From a checkpoint of a small autoregressive pixel model.
Model: arch transformer_decoder, width 256, layers 8, norm layernorm, activation swiglu.
Rows from block 2, named by matrix and row number. Rows with one number belong to one attention dimension. Each number is 500 + 50 x the weight over the matrix's rms, rounded and kept within 0 to 999. All counts start at 0. Numbers have three digits each.
# q: attention query, key and value (stacked) (model.blocks.2.attn.qkv.weight, 768x256, the q third), inputs 0-255
# k: attention query, key and value (stacked) (model.blocks.2.attn.qkv.weight, 768x256, the k third), inputs 0-255
q.171:495540487451480499524485491547486428510564575517496465523584480463524567485501476489442527571527484465481423525468507436493479455486498502618446468477505457489474481493488482518517563575492450409479551578499443520469500616379503617462534478445480438495411466504555567495510583434490462533556554447390544547435571419391430399459660518494472418577500448470533583517549403575526511445477473450465519521476371460435506446478544507553485350565367407465524636571530478538486482462578481516558575506531559474434576464600433494476551487464519552507453526512425487489527446520550474596473485502467487583565505561542435536487526485459545523501438495422424565458497503550528463419496499503542477552459479531502523491468495495443549471549532402505466473498504505561566518524525415
k.171:545533481535460518545468570485452536439462547486462529557508538448481526583568493549605523529485476457456547552427519538575588548537505465508517456582578496479508513546507436529494537449476595499492405512538453519426548427614466539491458563562393497487439500501517479462492484375567470451463491566417484444476491462526494474532434515464407460510465499529646448507496549499554501466484436498506477406580449446499438507445491510508630535489478452527590420487481541491533574533507489485488532560385593551499505440428502509574453453522521500501579496528528547476463515499506450490501503451520517473494494529483502454550540547490475477480483587492510506450528536422485476497519530487459419508569456589572474500547480518424486446449608513508512548520480530462546539507475551
q.172:516447517482378587463460546532443566543474586547538515478419519452529423563660478396447495554442481512502607431476424423525466508454475456549494494507571463463506546569505479518525395487451409559535538453484427519554539518474451505376515450434556444435462388447475572480520550494531480493423489583406492501495474571521434526414598505509526565551437502471513479476492565582478528514506524490509482557510452426460616559444509487399519580508479476502514398492469448511498421527523551442431549452484562570606551440413439555506558535507537459408460506518530341453555568516482494481467466546471551551526582490446457531551493439506483533525478459508541547534540588498527526497609462523461510452466494502569502520490468450427548588471467536495484587454440542512527468480602483
k.172:538426539571458489542505552554514525561435468470605463390411527558504526559527508560422528560514485568543554487535469448523485518511463565548454538458459552515516571449466495463529549517515468471605495571510514463478438417534581427589409476543398496494517496615493548587511583495524546524474500527488502463546391508497627516397456479505491550498469561611475588472522442549503498511457497491545460507490529458435515378546515469541505509558483467528500460477492486559451459470516536422509516507503394490415605513407541488459499487439528446550541402427547517416488513509481476483363398527520552496503557470457524457464534464430438531427427479522453503445422479534506556421493567573485596464426458486491440515497534473479442442406500441481511417514545596536561530523565519
q.173:527406466506483586443484511506482504507501482528528463449459550486499552432490510478497512485520417548430502502526519533408552502487551507482561520438467553532454544526522533447590486551513473513477532506467430470514512522544449466519418435455420380541455537607480514556568471409559491427499446554505508404475456542433455411553433498414523504490558524476607473501496465501398498505517483444643474411567463499501450549459505582590526469513561437384554587457542511521469534494528460437563394629585381532496504500487450518463481384460460573540546463537475528480525451611476487527459470498511515452496518381501504440510530527492516436550414552440460428461529519605423555449479571545539495465499514530489590384504567456457489469437493481489596489480464540516571434481455482
k.173:505530444466514517414560557494463483494522330481436520469575650527419501427564481516387518495518477573457489498416390507484463452501574491618441453540580465449542483486456504606499527556468559468514450545510511432539446532455364517530492470427470451512523520521431523584548503496546506528518528580526480491416481478538486486425468424459509470510501460473591445439486469538507490456529500520529516527482570511447513529418472544430596456525455507535544460423422384465547577490531544560559542553465569316523514478461500473498460491481508530491442480428429480506569523517450523522476481618418530565543545479468533523516448472481547440555478481492537505541597507507588461449502557573533436489427571575420448501563513527465430483570440461599415573553476438636596492570506428
q.174:477451478512494519526476477499420517521451480520475495508454518563472489497548568466499465439452563548509419533438528411480397531386501524582588477573565495494515497490505507461512495522479432593542457488467579516503532449515488495528464578510418461418568511475484516502508507506449609537484505590592481437544491512513510499471499529496547402476509434447529507431470501540526525435415476536459491573430463546479474511570510505451474498458449526581487508499596360555488524491525476526503444609522427485475502509481540516506538558510498504414540583569521461473484474546507474524541503499475530485387599514450478501479488511475479469500463482410547482563498517594505502540572471434362421502494549518484503465552529462464584485532518537610453486472430439483496569540501572
k.174:435518533529545438541440478500471499572580465461465610520437407510390484521606464468579495626461488518548439570482515474505453463518540506403479466458479424413486482487437487582508413574540511509535491481468533543489483500615580516545529553553561474413481539441432560428544598561470492547386534476456598505482516482532479463598474420478577499492619580424486472490446520499524512379481542538431489506479569568450550501581475544493511497448507536466611439508460441519439463392458560543416486491545467543550482408489574522559529471507439439411490399498504530591534499617516499498561376527485528449512570583620504476512504607467427527404447483537514547556599457518511570510500513607529564545542568526536470442437545494522460493548487581592378523471474535536550542498548473
q.175:510444554459505579580534482452417568545494515438536550471509491520490554505465451493379465457453490459458560529463467439542551475533474514428490470476478501517603485402524497533530501431543556565439430548521516460583531534665563539436515473470484468527516547537465501616480577541541465588502550455442483527461462497500448443474537576536568515504487456578543457451494465484421431406496515428517509435618547563558460470493503603513474533454454555440559438579430565547483546526587502514468537551404464585557566472555525512504463463498515438498451478491533528479510386528491582577525539565534465427463566497453468454534468471596563439531423506509503566499482494483477403456489377512461495498574519484507500440495529529469464475441556534567482544504481598503473522551530406
k.175:471532569509437501554527501455492491592460503501414575384507583415518482474514468505539544454469476492487514514561470502499562489509582388510537552468523483443505476453526477489514527576479534523554491471530491545531531385564559571503560511504568497462524466528526497533512452483527374455477474513492443412512507471614525518469473447627539480486572545482471527298451489502503494352532564540475570486539522565541508419485461542506520496375490602556484532555437525499526578556505566516505440485566504419448394516493516508540571528481470576511501529497461379532459592528499572445593521535474502561460522538572528473521517474517440485514407540502484482574526559412447532474509487548468480472633554492560496609581378492423585414496529465562504418524472473518549524370559499
q.176:528526550438513563468513448450481488534563438520530527540498551548426460452520446475476497517401463485480613581490515548478446505523576582566496548449504544514414550487423503527473462488454522551454479533471583557466503471455481555537491398548572550484477560457485561463427484549521497470452498425433482488490560439427559506495539507451511455505518537455425501494439455490576517469486444511534517475480407517503477479494501471526575513495517529481480559514475448506499453522438545526460458513450537580492480421461501603581489523517515525535467510517469519549515368464504398465518615478442501519480501535404561578570527507554521434495484516515521473511486465474534479547490421477441477410482489461405480529491427482433486462537562413550574487433499563519546439490565502
k.176:521476529501485460477503500552428454475389466485412499523527603531530441393536462551462552477444569489497465506391523512545510443333540548462461418567457483536448506484413436426493586485459418549399534437500504438495515445516506439441506439474565491505524371473524581560458459417584402563481539526531562411438549551502528501402429468554525569502430521532471458492511578430412507498423486528481589505485482539433493439421526469445593576465430545415467520465484572488500512490512446577506542568462462531457499469471510476408496546439540538490455456531521382620516434503423432474520612442446523458493547513429482568620488568479501501460501448495518550410478481498455512515520508493549522479510514484520484534481485493527555487477476525446476505456429657492508364374473497
q.177:537468557491508525518518472513495556527495544484496525505395511572460452557450500498454496497560600491580513492487554573523420578502531506501558561537558434510472553507534457462640495378537525484547503623524436445563487433416431530567584518505516484492526471525363522480588502511504405578538580427513443544425484519559572506501579543455529504411441618448526483454440469473427469570460470524467528449504423532416493515489560489532522560560507469435520547485530495507474501487457574403466572411481445477501520584445481582456459445475527475530566546569455549491385550440564407384467500471521538508397535404560477374504574584479550535473528474473491574407555473497523580471417525535479504593511471437448555539506485515409432544439568586531527552450599540465542531503471425
k.177:468392516509410536513454498576420491563418514486478429522448519521474449505387395448586535470503538569467426480443470580579600402496566576582454555517550590513436422566464523361451561484518361492548509514489525481499574517512496424512437488516477560460553568615524412493580504465579620407602545569511468498501457581484547500543556465496470569519364482512421547381458451424454521504493497515585539492545491524479575460467530501550436538553615503598437476484531415501579484488604423460531506505540534453489471532540428439489377432576487515522462481486479598428480452450447485480524453569547461461444402579460524436426578597488503499461610431469511524593534450478638499481448491601426415581509523423576483530524504587435566520505450485508474496470549516451531537459498506
q.178:518536528480524500440502578490433456555429540466474519596529492546521576515495541437483494525526495505460529500491590502463395478469433474497566512511543548574483534573489554468513461436472532524572606521449443462394485512520504445476496519485549492537453543346539551510524561540525556507433496568479564499528564444543408521477479557497472458556583531546463559618474469610492533447558379397476564535510571527509477469586585579534469506413535556455512492507529491472534537456531482449495489373427518521432548562513503418511541438486502492510485474531505538486498512535505395433563468524455468527377509481511562493433526531537509589401490503422484492508441551510496542545473442519575519508515544459582467522501475421491542464549394483533473458449451530394414557443493523
k.178:435458534493623595491607479598554519484454463554531616579506513478547484511579391494516560469494476460467483546530529499470474496443565515562509539517537494446462535567412506442470481391489469467538487575508485470507465443440445456519530534493542470529445547465456510500447464464528483510493540540444453483548499440412583543535498483530370531529488582542423453529506533485518590546472435441523509512519446498488440547431573550542481399499521603449463499486470403476536636486525555495517506508512487525573495559466461526461466525567611392494485489424530607512507518486472501474530516446547501460540553553541535452473466492512526510581505507487610486520512403544584504533515518539518529575585517569434491478426462484456344485469562573399505454623371397473589575450504589
q.179:445573480535440447500450559412558533493526467517495546520490519413533504539557442487538478453426465516510514441487436588527492501404420600590494490421504442558392499455419565490533561475500516456460583441534479404512543505541388468463517526500504492537491556460457551503529545322527489448530443529524498576435512519498515519469435494486536473552532479521500613487582423491538508557535517532474507512473468532455563567563521483525577485526471471553574466460478530490432606495565501590541453492507511477481486437491545541469460557558463450380480433543482478501492433489578480508476514452485480422543542480418539535468531511498542491581471516520486472456441536454429557477496563542577479550512518460496442562436477505608502449395616427488532531453532473426440497562447510
k.179:464471435536446460458514556521494509492529413503528503509584481449414532505499386527540448582475516471495495488415451504415587497520505472585528491585506552513523455567477624489456567406509496480505555613527504564520417518489610600505493465525511591520501463418480497493442518542530538419500413506531482441486497595484553567528476484526536409451490495547477574570596482564517499555504545470501481463532473539479525521563586562524541478541525458454507456465535557465442410485494540517454575574597538490455430499600500461527442530409571431465426522456506567474489472493522514581539533559548490504487433500536547467537597475520430526463456426431525495443558495526509473538461470499508448507551483520502457464490500517517438464463491479563441519590476476517493424448544481
q.180:485410517522504522471440444489510585541461477529542472538484438486444531550522430480471533524501487556440502509479461566554650527497584493555442547502455418462486490450551546468557516495484522496473475458520511508600427524577468539509563529660551602489461580538502533538497585539458573486531495484515512579376532551428485492512534424516442497433524572494497526498479551650490525476493480489437579488547526485457556530519457538410529482593565592594478444458517557489422601443478490504412476514452491503556488486514457517469587439488472467536567420533441576527533534488406557542513485490552534619469466484530557397422525493594427481519481517450543466555443573562593577621476546454504490561485503476549487466391473516505532502444491447505595472459508526464468456439475459
k.180:582540512520402417459412500537537498459480557488578498446567510534477479644502487401393417444478605467495458546520535438567471468541505542524447473627454410463518434444534510512499611505522453515536384606545484531488425550526537497606496526475471411551529579520549522522478402531529575483452486498507468425443479568410403532510625388518524512500471571563562508441553591384549509510579482440507475462509505527593527397540519542506556548511554545528596460486518530500466583438525523613461474489509545522378505527507481458505449439551524502442465468470504555476421446514541520540628528544525478522539533483586433560410329486529499433532491489581548521536517405500522471480522590579537520541578490510476486389572541552500517488512590526457479502426426570554562509450517498
q.181:479522541502502506440513543493442490533531494448491451493444542499456450518452459424480486520419525557476567536485512477498493483465540435424421507448474489528442515461516495524552445504529625507582493486527484524550442497563484405494539526482523555504552485447532508433486532522495469598465434524494496442434516427464492530559519419551509547426444423495613419499438479499522490441480411435573544483502452470409529412484426457517520544439495527583523466510495519493496556499517531507517542547511449519493448494447521495476473527446593588432517478499503518542592458506465527493504540516433497477565491544556448534567549562424446550394443419559463585514550417475566539489466509444567509536419505527529522562476442521495482493547531540494503474551467405482484467509544551
k.181:635452499559487480474557486406576497481516482474499474507553514499499570493586449485443476525547514455516452510442493462476455592498492517454512474466445442435516528487506520489528507612443398577584545481512420519414453505542454502533475565519454474415440495528467443507504570522443457475507450474472476454540483564521495546506487506393525442492552521497467579462508520415416520500527462533570453520512571472513456528545517501540558526461425530505542433563493573473497446510489521388457471460485509625439537398513495574493550563520543461443448530479487400539483547544451473472483509542536434589501538483542543456547542566492426489488580545509504498475551486538542472481503452439526596470416537541550574500446543628470561512469581468425464594448427517514508521508522479
q.182:480509541517542441536523554452510536488511510617543534457523385580536400392527570504513520452487463432429496546500525443458548548497436456532524476489511502487447594501470501471565482500523469519483502464446495619464537507530511434482485495451611563500593576475469533509511512500495573511553544490560512549433444481525493514582477575468555455467475401583417470480548544513528433593540364500475413533466425523540489522512521549438434530539480549477538545456518398558550462505502518404488550454508354479425572487460478553455439519452495423586537535426494525545460530446458504549600487483453515470573592531462508533484436559483458499451535599465456534440513547410431579420479502464522514537464539450583431400553472426582556585442528512518450561470444624511463516473488490
k.182:502455562561378496489565484381524427453491479579548395612460509476469515500520524589492504549499503477496456461555448469533403533571486505460505519472547514374486524460473495603453490518593519494608589588598478454499499462503464515529441472512545534512478495470446498405464483443599487484483521467447536521482497412512539583564603463611432479530447502526397568520475477461422543467484421401406625513577468488486455480469523482562550494476486405432520542558585498517446542511529559485478527466496646564479570480476505550459525477517463451405490507440482596505467539527545428438632537472508523470584516444487503426409513512445370571441552509506515575442490557523515494479502527454595501451491526503600532379662468486570462512493578529505501477545535542559478512581529488
q.183:483541508425493543401515509509481481391535517538503554465501526491475451521421471482548421532584566524551435426541475477491460529537448571563529448416450538485440483539513505489515517483489461417464520472584575555472494551559456512551465493544415577468539499584578435502542550543414614548443514456536494560481488509457481474578531570449509496337545507549559540519588401514489497458421512430454494496523408419553509481506535499398558529475470518470548489467470430464467608528504506503454424517515430512456499544455456518471501430530513533558376504524587441496487566584456538483527582558383445563585492563534526451600469493530411544369518497460490490467505567474417503505492480515486583567548455519461477548445456539551569524590469440526426398361489445519497541561490549
k.183:449510510531491447558465461435556416483582468487497461568540569477461529524486443492540485518508547443521570493411449470501575579491460436477555466498398492455443528463402479409540488474534528502425463522462478438461430465463423532458475476472467517530469522555411537517497483580480536657542550489493521520558462550538500547507438579510510540492509460503495461463579527527516487491577357504471489557452453405490462508543573453408548590480508536472515490486469473553506393490416598629577602468487408405547541614470487489427452477525561564573459528436548438460598422558555483494609522400531393494462521497497510508504399486420550518470516542395512539510536417606564490461535517509504442459577485525532557580470465466514472442533477445453557488467555561507585425356483509
q.184:539522509577574550563482505523545473495482437413437558510616473486476502482528442488515491400466549508456424464390477433591437498450619465572500444510563447394515497506529424453477554577558455436508494560417566415557535521488558488508489527454501486490508416458473472492566459491459623518542423475441553456566502556490505428502520539470544499444517477367438526484533522457538519518412535413480535470600515480562488524454386505500399529544509645539463491373470517516514530498482600571507549618522503540504466599512554476446495471594555488453516537525472431515593419526492495410492512561521442506500392372468431381604447549574434489486540548452552576483517550520468575515460528587483594504532478598575470555394614515462566583471529401430447350431463449559574487488518477
k.184:386568426463527508473526528387531518418529475521530536509522443507543555479515541512595491490562406469479561488541504492531507510410511584502452506489551502505445464606427548489593481559471487567477575609389506465639479469427510482490539490387480463556448439461443417563569534433403482593459515491457495536498449507530630482514464494469550540460511442535447534456586371563460530555539483532553468524440506483512475474427494464495516554446511443524518519569478436546575521538484481520439453473421506536525599575546507530485458367438575520421481459397463548566617421481474478462532496442503505549542486463484505565509443644528528497506518522538558459564521465475570504446440592615526573480480478525470519530470441501528541476487548521437522476451496553515480447524397499
q.185:510503441586448467530353449463587511471437508437430496480578539474516507508443410371452534399463541568526545565575549540426494481477371565494510485541513516457608478567520407501622476519521535484402544581419443504457512526579464438496535479490584479479528465475502451469526463500517507454447434549610506476543510544558545526440475455494459504538549469613510496441531586520586552439533399455526474458549488521566463543458572576495542582570415487514552514494428510446477510523490545514452517452520448535503527559568540487465345489494398552510551506506476494513432455490550507603515536433524452486533525524498438419489474489409570596468499480367463555399531481525515446573550437451548476504547466513412452487497542395480541536517460579541529469494487513539525479468527451
k.185:549521565476486543441409436549545528575452505434471493443568601489498512506472575542516471513440452561434549462488448446540457483541515567512571486486466525512521520500462615439491474462495421503489543433523497438533384444549523487462470491557526438424484494564539529567500522494465566447500490563586564434427471384558482528600531515583508440466483461561519393562516589480467518440472469565416391488429484474425568569374573542432458509454533533484495595459547412511563504526493473568570512563479391547559524422506459550444554532552499391539558496408385583569571460487532488515501527508441531542487468591470567576459449353589519534528573501520569516495468495515498528508510534557396515581460545452494463514490565514515539489433466567486439443509602544455545475477558461
q.186:390471520555456483551482505483450464536471544418572464494517488514481556500405449479509450484548539432555566455519478459453490465490568577427496514600472556503460555416542452395520441481528521518472531553420471426504577443502441550543519521543560461517542540518567519525492513383460471477476504513543459465470478508531558515542599414505487442485447449528470496495466553482465399534524608549473533470484454473554471522412469455533478490435491426419516525393468547412478501508473590452538458462392478442531531478521597449535518493516490513580569476512521490536423567562549543481392538603352587493460480483603542502509551479506440474502588537511445492525550460559498451593372455412463505428339527456532598476439538523586436482487476513457561505459476529421489563514580593
k.186:629483536451419428529401509535479542492377483486490469473475639515464542466536487439512455520602507499407426508517491516527503512597472491467539579528489437438590488504569562490547434505501596489502477489553504534514540561632599497543569518499444499562594571516531464498412439537494520537500507490474423505538531606470502455455515450458493520514399496434478557499507469488411500448506534489552518539533548482505499612479525455503464494562418507481532465536517479498457498471533457429455484467470451505463494527538566508546554515507482531558536460557547473479474523432517536496527495464480453497518445464448537497545416567518406470379532501486555496462478552542578520586457554514520561573508510458457497546491519469588561488512469475427493488463532455552574508528555427
q.187:460411509520409442533492482492502494566401521552476462413480504463406422409473507469533510498454492471543494430510475477548568519496529471519529558461491417563359528517558513500507472453506522494530501482497532553426439557490496586398495464486470411407481404576464489483471548466432418590484492447441538407530581470430472447541438550568483470468510623361455463619541512536471563520455453537560500630369479549494494479507486456459565562571489498558569430531549532501523424513497563498551560580578468536511464512626447434433528507490516496529506467401519545449551559524438451441515460543418491477487391525546592510540539539526454504539629555474605498483447521497423484436432501377562523576588573490503534450572506469498437467475496498575547473484599447496526441463530491
k.187:508500506505463451391520463488493516456450463464373450425457499506424484461474538497451530525534491477579536536526340529590521457448448502516541503579541532478550439530520584510633486434505494470489497421554530428521502519537522495385625505497457526473515500488357468477497503490573523471475379600570539517489451492475591556498483508456439551472465496525532459441541488532380606452427497487530514447471560588415545508498470512433498553634497488527455436501540466506461470451526459470616389425426472477445511419526528544470480468497411556443452511566484543489535507547409494578458578468446555494529453527491417589455542559552509481477491479540542523501479390471430550525506444371446485481508517505524599471554494403508448486523506552541524433446512485565484483441427489
q.188:495461522556475536541564516407485518479521455487527463468518551569519484438458476566471432558378548564526599481553546584459509465479524439475510550544496617406530419409518464418542577493571476583497537456409490502528492518532563464479512396430539470428460470557481551584465438435597519568556598506555445518564529514402530547507459509553549550429508475447487515506486544451517527512498509385479543512361531540587448443544483455527578521519523484500572530548490611542499473526427446500554487438470509540513521446508483514431519481523479421489562450433617532481385426458568490486481537541563504444552465459449569526458457539522525474555532393497509451330465539540400559484573401521543449512387454501589456432483559530503558473573447442487449561469475516408548483506589507
k.188:627627555516429500449534465570524596443494446475533441538470587497431522517525601518563532443446497511515550473502569540496492411525488455447515520563511443510580495400538557510449433436513434526557477433472510521464563476484565456478489508446529490420508394460459530379511430390500505559572445425489433474478600520479497413543451570450523444509498504551503562508555433474534495516504487579480475483444517552525471481424435479480456548430512461488528471530457539509518539494503506522533529431534530558549524529521510457437479471597409459485415519415451496612472520525517554479491513438498444497525514526376582431514456482444482513518478458447459435472490396551440439436467467519449580562491551547571523475402498456533568493532503453568468465504521420494435458553455542
q.189:440508464490550416418531528544520559517546440460545488493435408479492475477442543508416513437431494490461437529533509515434511528498378499510493526482544383433547534474535502556478507467421471501421593515570551529589555500560515594474452524506520483404515502474431428543548455479482429478460566455476563482573431595508549518520537525462541432525483463575526539537411484519484626496514540534486427495457544506452534529476473502516491540484464536517577548461385605513502486441450524479496451502547475575487476429506501575482476442482516475490510505405472510575655509543511535469562531586531417528460477405477487432477457455457399487561390547497536584481478539518491487518533559513545541511505410594553501472411496501450521480526512553515566439518530484497470500457553501
k.189:558502490475567589414598543502470485456475510434522547458458560480471552412528518531521592465462469557524527465485427459482541520557561407484491562537462502496532425563487570472564499491495479554463449424487461440543514530448484435581505537500404504506324666488537490464429523477465512526436548535465503461595534401547540517468504518596536400507468480448529419580529529540448524514516508511528557501579466450447600410491426505504532551403541483488567525468524547490528501519457541567522469536473418471426559468489494462511538515458531547456443536437497575381525472494553434469459514464358542640500503405461450367440457477597512474514468541531377565430393560530490441475497514571482519525440486442515497448565555532458619503582507526515506567491437572506534413440535527
q.190:555563471483533462532499565458523626512503426555542502497467566457428591445510540489569515532448467449496494433567488445507435574422493522497390558453482433582435531498514463508486554496574511429494571460512492535498554482568457434462471534546499477453376498452545532469603464432540483461483500441544453444501472531508611559461470511397420356531446595521525406576602546436549497415535486439471481446490563478492485500562447448464382447505512528520500471477515501522406348600573519402497555517467554400489578391470457584535632421499469510561511539487496451467483464479466418494495454556464445617552462536535527511468525494498510439474486554495513520552478494506479494543418527489468522433386397517422527542515575599407490480525465559490541538522528507440493504538572483
k.190:492465565535483482526646517518494481516491556555543564479510506570497411450483538394442505462521490516515534466528556600498492461433487409385523465466419485483511393491479421595542505493453585503525536524461477594564410519400456535495488522483427422458485557475472547534495488490542575470464542536394459425488458398517416503525517530569466549465538473505515549588495580495545496488464489433446532402536548451555451498480507468602519581491562484555442469433544480513455519528491586512448461492529540532547448481520557555527556476492447481564525471475467471470550445498493509466494531460406467565441514495392525499443506465501435505450565510458582484590423521545472540469588466469486465479562466434537557465566475458462548415420481541528569444582487489584456527522514440
q.191:490453401507461511452519438483517468526491525516648496417520582461561421485525482506550469505554539468431444481451576566532512452598504505511492586467511399499520432521449567515444470497584493473570465566507437469468485449431514456545575460485421524523393557530471513593526540546438499447479497441515431555483555534550474599500540539508439506566510547550433415429526537491476409559424533471573493460564533437449450468486468474447451500501528394511500459498553477515508548537507494504457443539556520585519607481505484449507453529523566434455462502502514471490557525466485533502556505487511477429585568516473607487552465582516484487468521525427520495443612540464512414561519532524520539518470568557558524554466556579536540510525529538514522521531535437509570533413481515
k.191:498522538479501507410437553517511476503654438561543535551538530442506579541496426527522496503454507518467484466502639595427476456446519558460518519476491506537448591565422481554454665521487520428532475504564494507431456408468553497577492567474464554506531554540538458602476509564457501540569423534548531463533436466441487476467561457502584554464473405398376459464493478576597531512500578465488473464563588493460475476557483468572521367568475459549499438537514571522459487487528499486450461530508560545535572433559577463494466407579469526518491570498488540451445511536498491465533459565551483560530583463566504488497506521511445403592451511496514568485516482490391482528488530493500528540531469441508608473484441558519557501537531440445439500528459487515470550474375619
q.192:471544466574496483541528468469489552570529501572529543474465552590485484453501363476397532455486522452467482522524526470439468570469444494520464454452540541601456543625526507502512423409502468468514504499507432421551475490494477504468529430490502508584512495492479370564504523541488533555448535451560514535538540514537523526619502528458581502486352521469495453449413521494463455522546421550553499530520457474446442579547545490531481490489474444498533519593445465475510493562539454454485455533497594453503478555437513433578424490416442593477532469494472485646549575461531504495495476428540498494572560475421521514531518463451479496436534502633584536521563422509496538519501476553534458610495552487497523533531508501589456478518556497461524431435452642636485533471478421
k.192:425529531476518434580467464573511538479527455528499382532530479538577520457493522493434537548508431439512532502547578520464406519538415441648502381388540496469517440483572386429546511517550568411521520528470522489522487598530547478463472555475468574512571445501484423594546441562504588424488560537588386435465490542378410395499617514524577542518499515433446540474440544580436485524465467371568451490488617465560486473498542555498459463457493547492499489443588453606537584484538472469510428570526469569594500603435503528470485553436438552570515485562458490508465519487483416526585459457504466437551547452499513477509504537449469501557430503422595464463542509492464522463395491566495517510491499467605588544513558390544486483441483563549473509511548481573520482481554572
q.193:599522482432618587511474472532514567511506537446475484539571454435465471551515467516608478490534479570485467523624411563459530456543572500488440481411493516492457509457444500509413411568453546603478551445555418521602464480555605598489489506499585470400489413528513480615527630420553548570525571562527578515506527529532470417646602448493437486555575520561352539547401442422450518429393393489424518430373484538473551423510568424555482483468520627530415595435510650437496506427466500472560516550617501485535530530406501472522532477601534600494381518497541547557556450495465486492465508438537440500569440550536391535537540422553498534583516436539454561492467480554538518529639546502593432440554547440413408501489492427573455506409470507501493440561456485403464409489537427
k.193:504529396393433521517550539525464507373430468535478572523572405595446511520589520466440501559415475515559405514475446372460493507454443418574475425512463477453525533601513443483535472498482475550411491536505377510553453551535511489587467521445465546568649475458474435472528537504576443465540532486597440495530509525516448487511477393501560494484416511500487548501484487483444467547398534471496537497480489425516550493605454441547519510459540527498523470543461602391483441530493458537472455474521588430522543473428470512532434530488513516528522571467514528504477530428465493529445442531556570466526514467477510594473355535455544455400405390459448412526509489485462463455619470479559553484523529538467468511466449404509595562452448515537592495553537533467461570425522439
q.194:528514542517546532495538580497510491466467518446398444542494481520534414531316489585439498482495447420426463475489512448530496461512495434494497464548477440601520520511502462538516482574486395520571542480460491516514549487470584418537485483403460432510465363550498552460517510418594497554488551401478436580613559469593481537495507504578444420453466468544549467513577457500536472445536508500622556497647453529469440496460539456448526480510463531441379474495500498401455529545536512539417454485480587497565509473508466585547492434552535466484443421473496487403518468452494481432544376472418488537532437575443547475472472506470556555496475448484403453535549560496516516417429483504438462416545357569458501420513498433523427445495525496581448540462530574583383536602503499
k.194:460494493487410530500534544535452545374444536584499514570484552551534539510520528503492514547504445537468501494512528590544541592441564501448586548562506569355488480524481447497534564567497513522432563560486548531461480518474466534460465473373487539526379518562448424448342507478511516490470481498452495559499509494596465517553488479522385496581430419477443431566505454503616455555458547474570448482515383535557402509468559549585432436490526455443501466572441499539545465473440414447540496491552529599520524537515483482494524459495575458557481538532405526542516554492537374489448411456528525558505531497398435474511539527599490496497511442385536569579520527465532557532498480496547563502485470663525540475483516440476552477530494499450495452544474547566528439460471434
q.195:431570469494494382467669521506514486525498584380529388525635647497441585410455485577493458455564554376508497488491535524490464523504503537480487552479523495479507481581467481489528586584555535473485507478582539506369471570454562610486554535512466488512548529418473521483477465572480548482497394477574601531454480461498434481384571514570459484499467554414482387522533492594460433431473571486510559539562427515409498453512391489495437431444581527474491439602481457493501605517486422427515576498532415537430478583459477504488394549434502505605572472552514493537572493488463535507502414451507598541472524426520408545431650465569542463519430476499456413480534531436444493505573571470454523487472471528479407480433492513564554488535416605572537499459487610464581533461500600
k.195:485537485503584528541615572615525480511422528443483516565493487436538478536520470492562452570394545519548452677469548494486473399514530437544495461504528548544377542522435475487492469535482508569513491494618442534472604522553569460539465522548486495463428457463488500506407416409409581530537521574385536477528519411547465462423478512589537586527427564477442488444499562532431588469433455532530459487486567448527449493444435516486503500564426511479590487529477468516444473578492546547444469523498515478550516552444580488447501560528418574436503471449557592423480422508460527444495515472498609445489569581392492557362502516458465487564516512489507438507486447601478422447408389472520470601440534553524465538406647574512504525494477517481513505472491554540465503470480542
q.196:555566484494459427510476380472465496444471454450448606531513400453499491508470559436476455598522530567455467427524541500526484554521541392593444471527515534436560485429557472531443518500477556524488471474478611537449510513430432488495543462467490481497499512501532504499518450467471431504505560446546541515565459492379454539614573431556487427552481584447492585542483554462454634576544528551418463544551566487523474632517373428525536457555409496521526516524545494580494420516493563410508518478497493552573451419470459520381516534487474524467523538549462465506370559421469419612518446488421476519523522455462431522505470495492575511462517607536553459494471512573473440335435598511474434500426570458465493479479434396518477436488566469550536508567365486487514476487483560
k.196:467538496528425513518486556483537492564519525542601567551415538523479678426502443455510414508518581656586551497563497448472450512523562513483521485518451496480530566531477490541454494570363431490520480488587462562484459526581518482526534516582505556499441469398557478447470416508498502461444527537566633430434458571518431502446497409537529458416474493515486556482496471472420418528522377491473508446574582449425514394567513596550509448554564447588486503522501565444500624523438672468498455519459475534449517536525415502513431481506580531508555579536493556501559431534404579425556410446520535542500522503538547436439497520475459563477525496572568470438426577449414537438527616456552557526534508414577376568579514506480581502464503443469516577582528394528499540520454475
q.197:501544389490548460529530516467534592555455530534507472515431453463572482477467523485487481509468536416477483472496350495422403488422507485540467503469516409485509607500462499542438514437523487527579453480485509477387502578518460492454431420534450551509498488466416523498484490509498573488482490508383476581479520417487619509604528549586403530496527467550508582521434506512601578468527522614401518526414443526408490502469557540443509487463506496531498434548500540501619586520483535564559469525556551514497513404418551431539491461497563461402612492549458405483522502455470462509472550477507433523463537498462559433445468445452467409482574458505528539592501546512522347583608489465620549477462547433538465625457501501519491515476559473561536543558614513525548453568534577
k.197:511463482467476365482510492586436485494497481496485596464429457585514538544624565431546558537599547504486621513476576466451520486498439419549529432428510473440461476484558480490522515503450477418468449555493475463537553493473449559429494487483464435517531533469473585485502471501600489439471484499426548442631531571486549510433502523519415501523615464418583471464543510460483509498511572450446487418562477521532506511496440556436533427549474493503455463467533525571486459499529479583536522431493462430529471572502520518469511407566494535522536367528510520482371603554607583526481460506419474453525563528465404567425511562524582459473566520560535480537500535574509545538597530512343505488547453583453493460476519541595463423496585432497490562475409424506515506518551497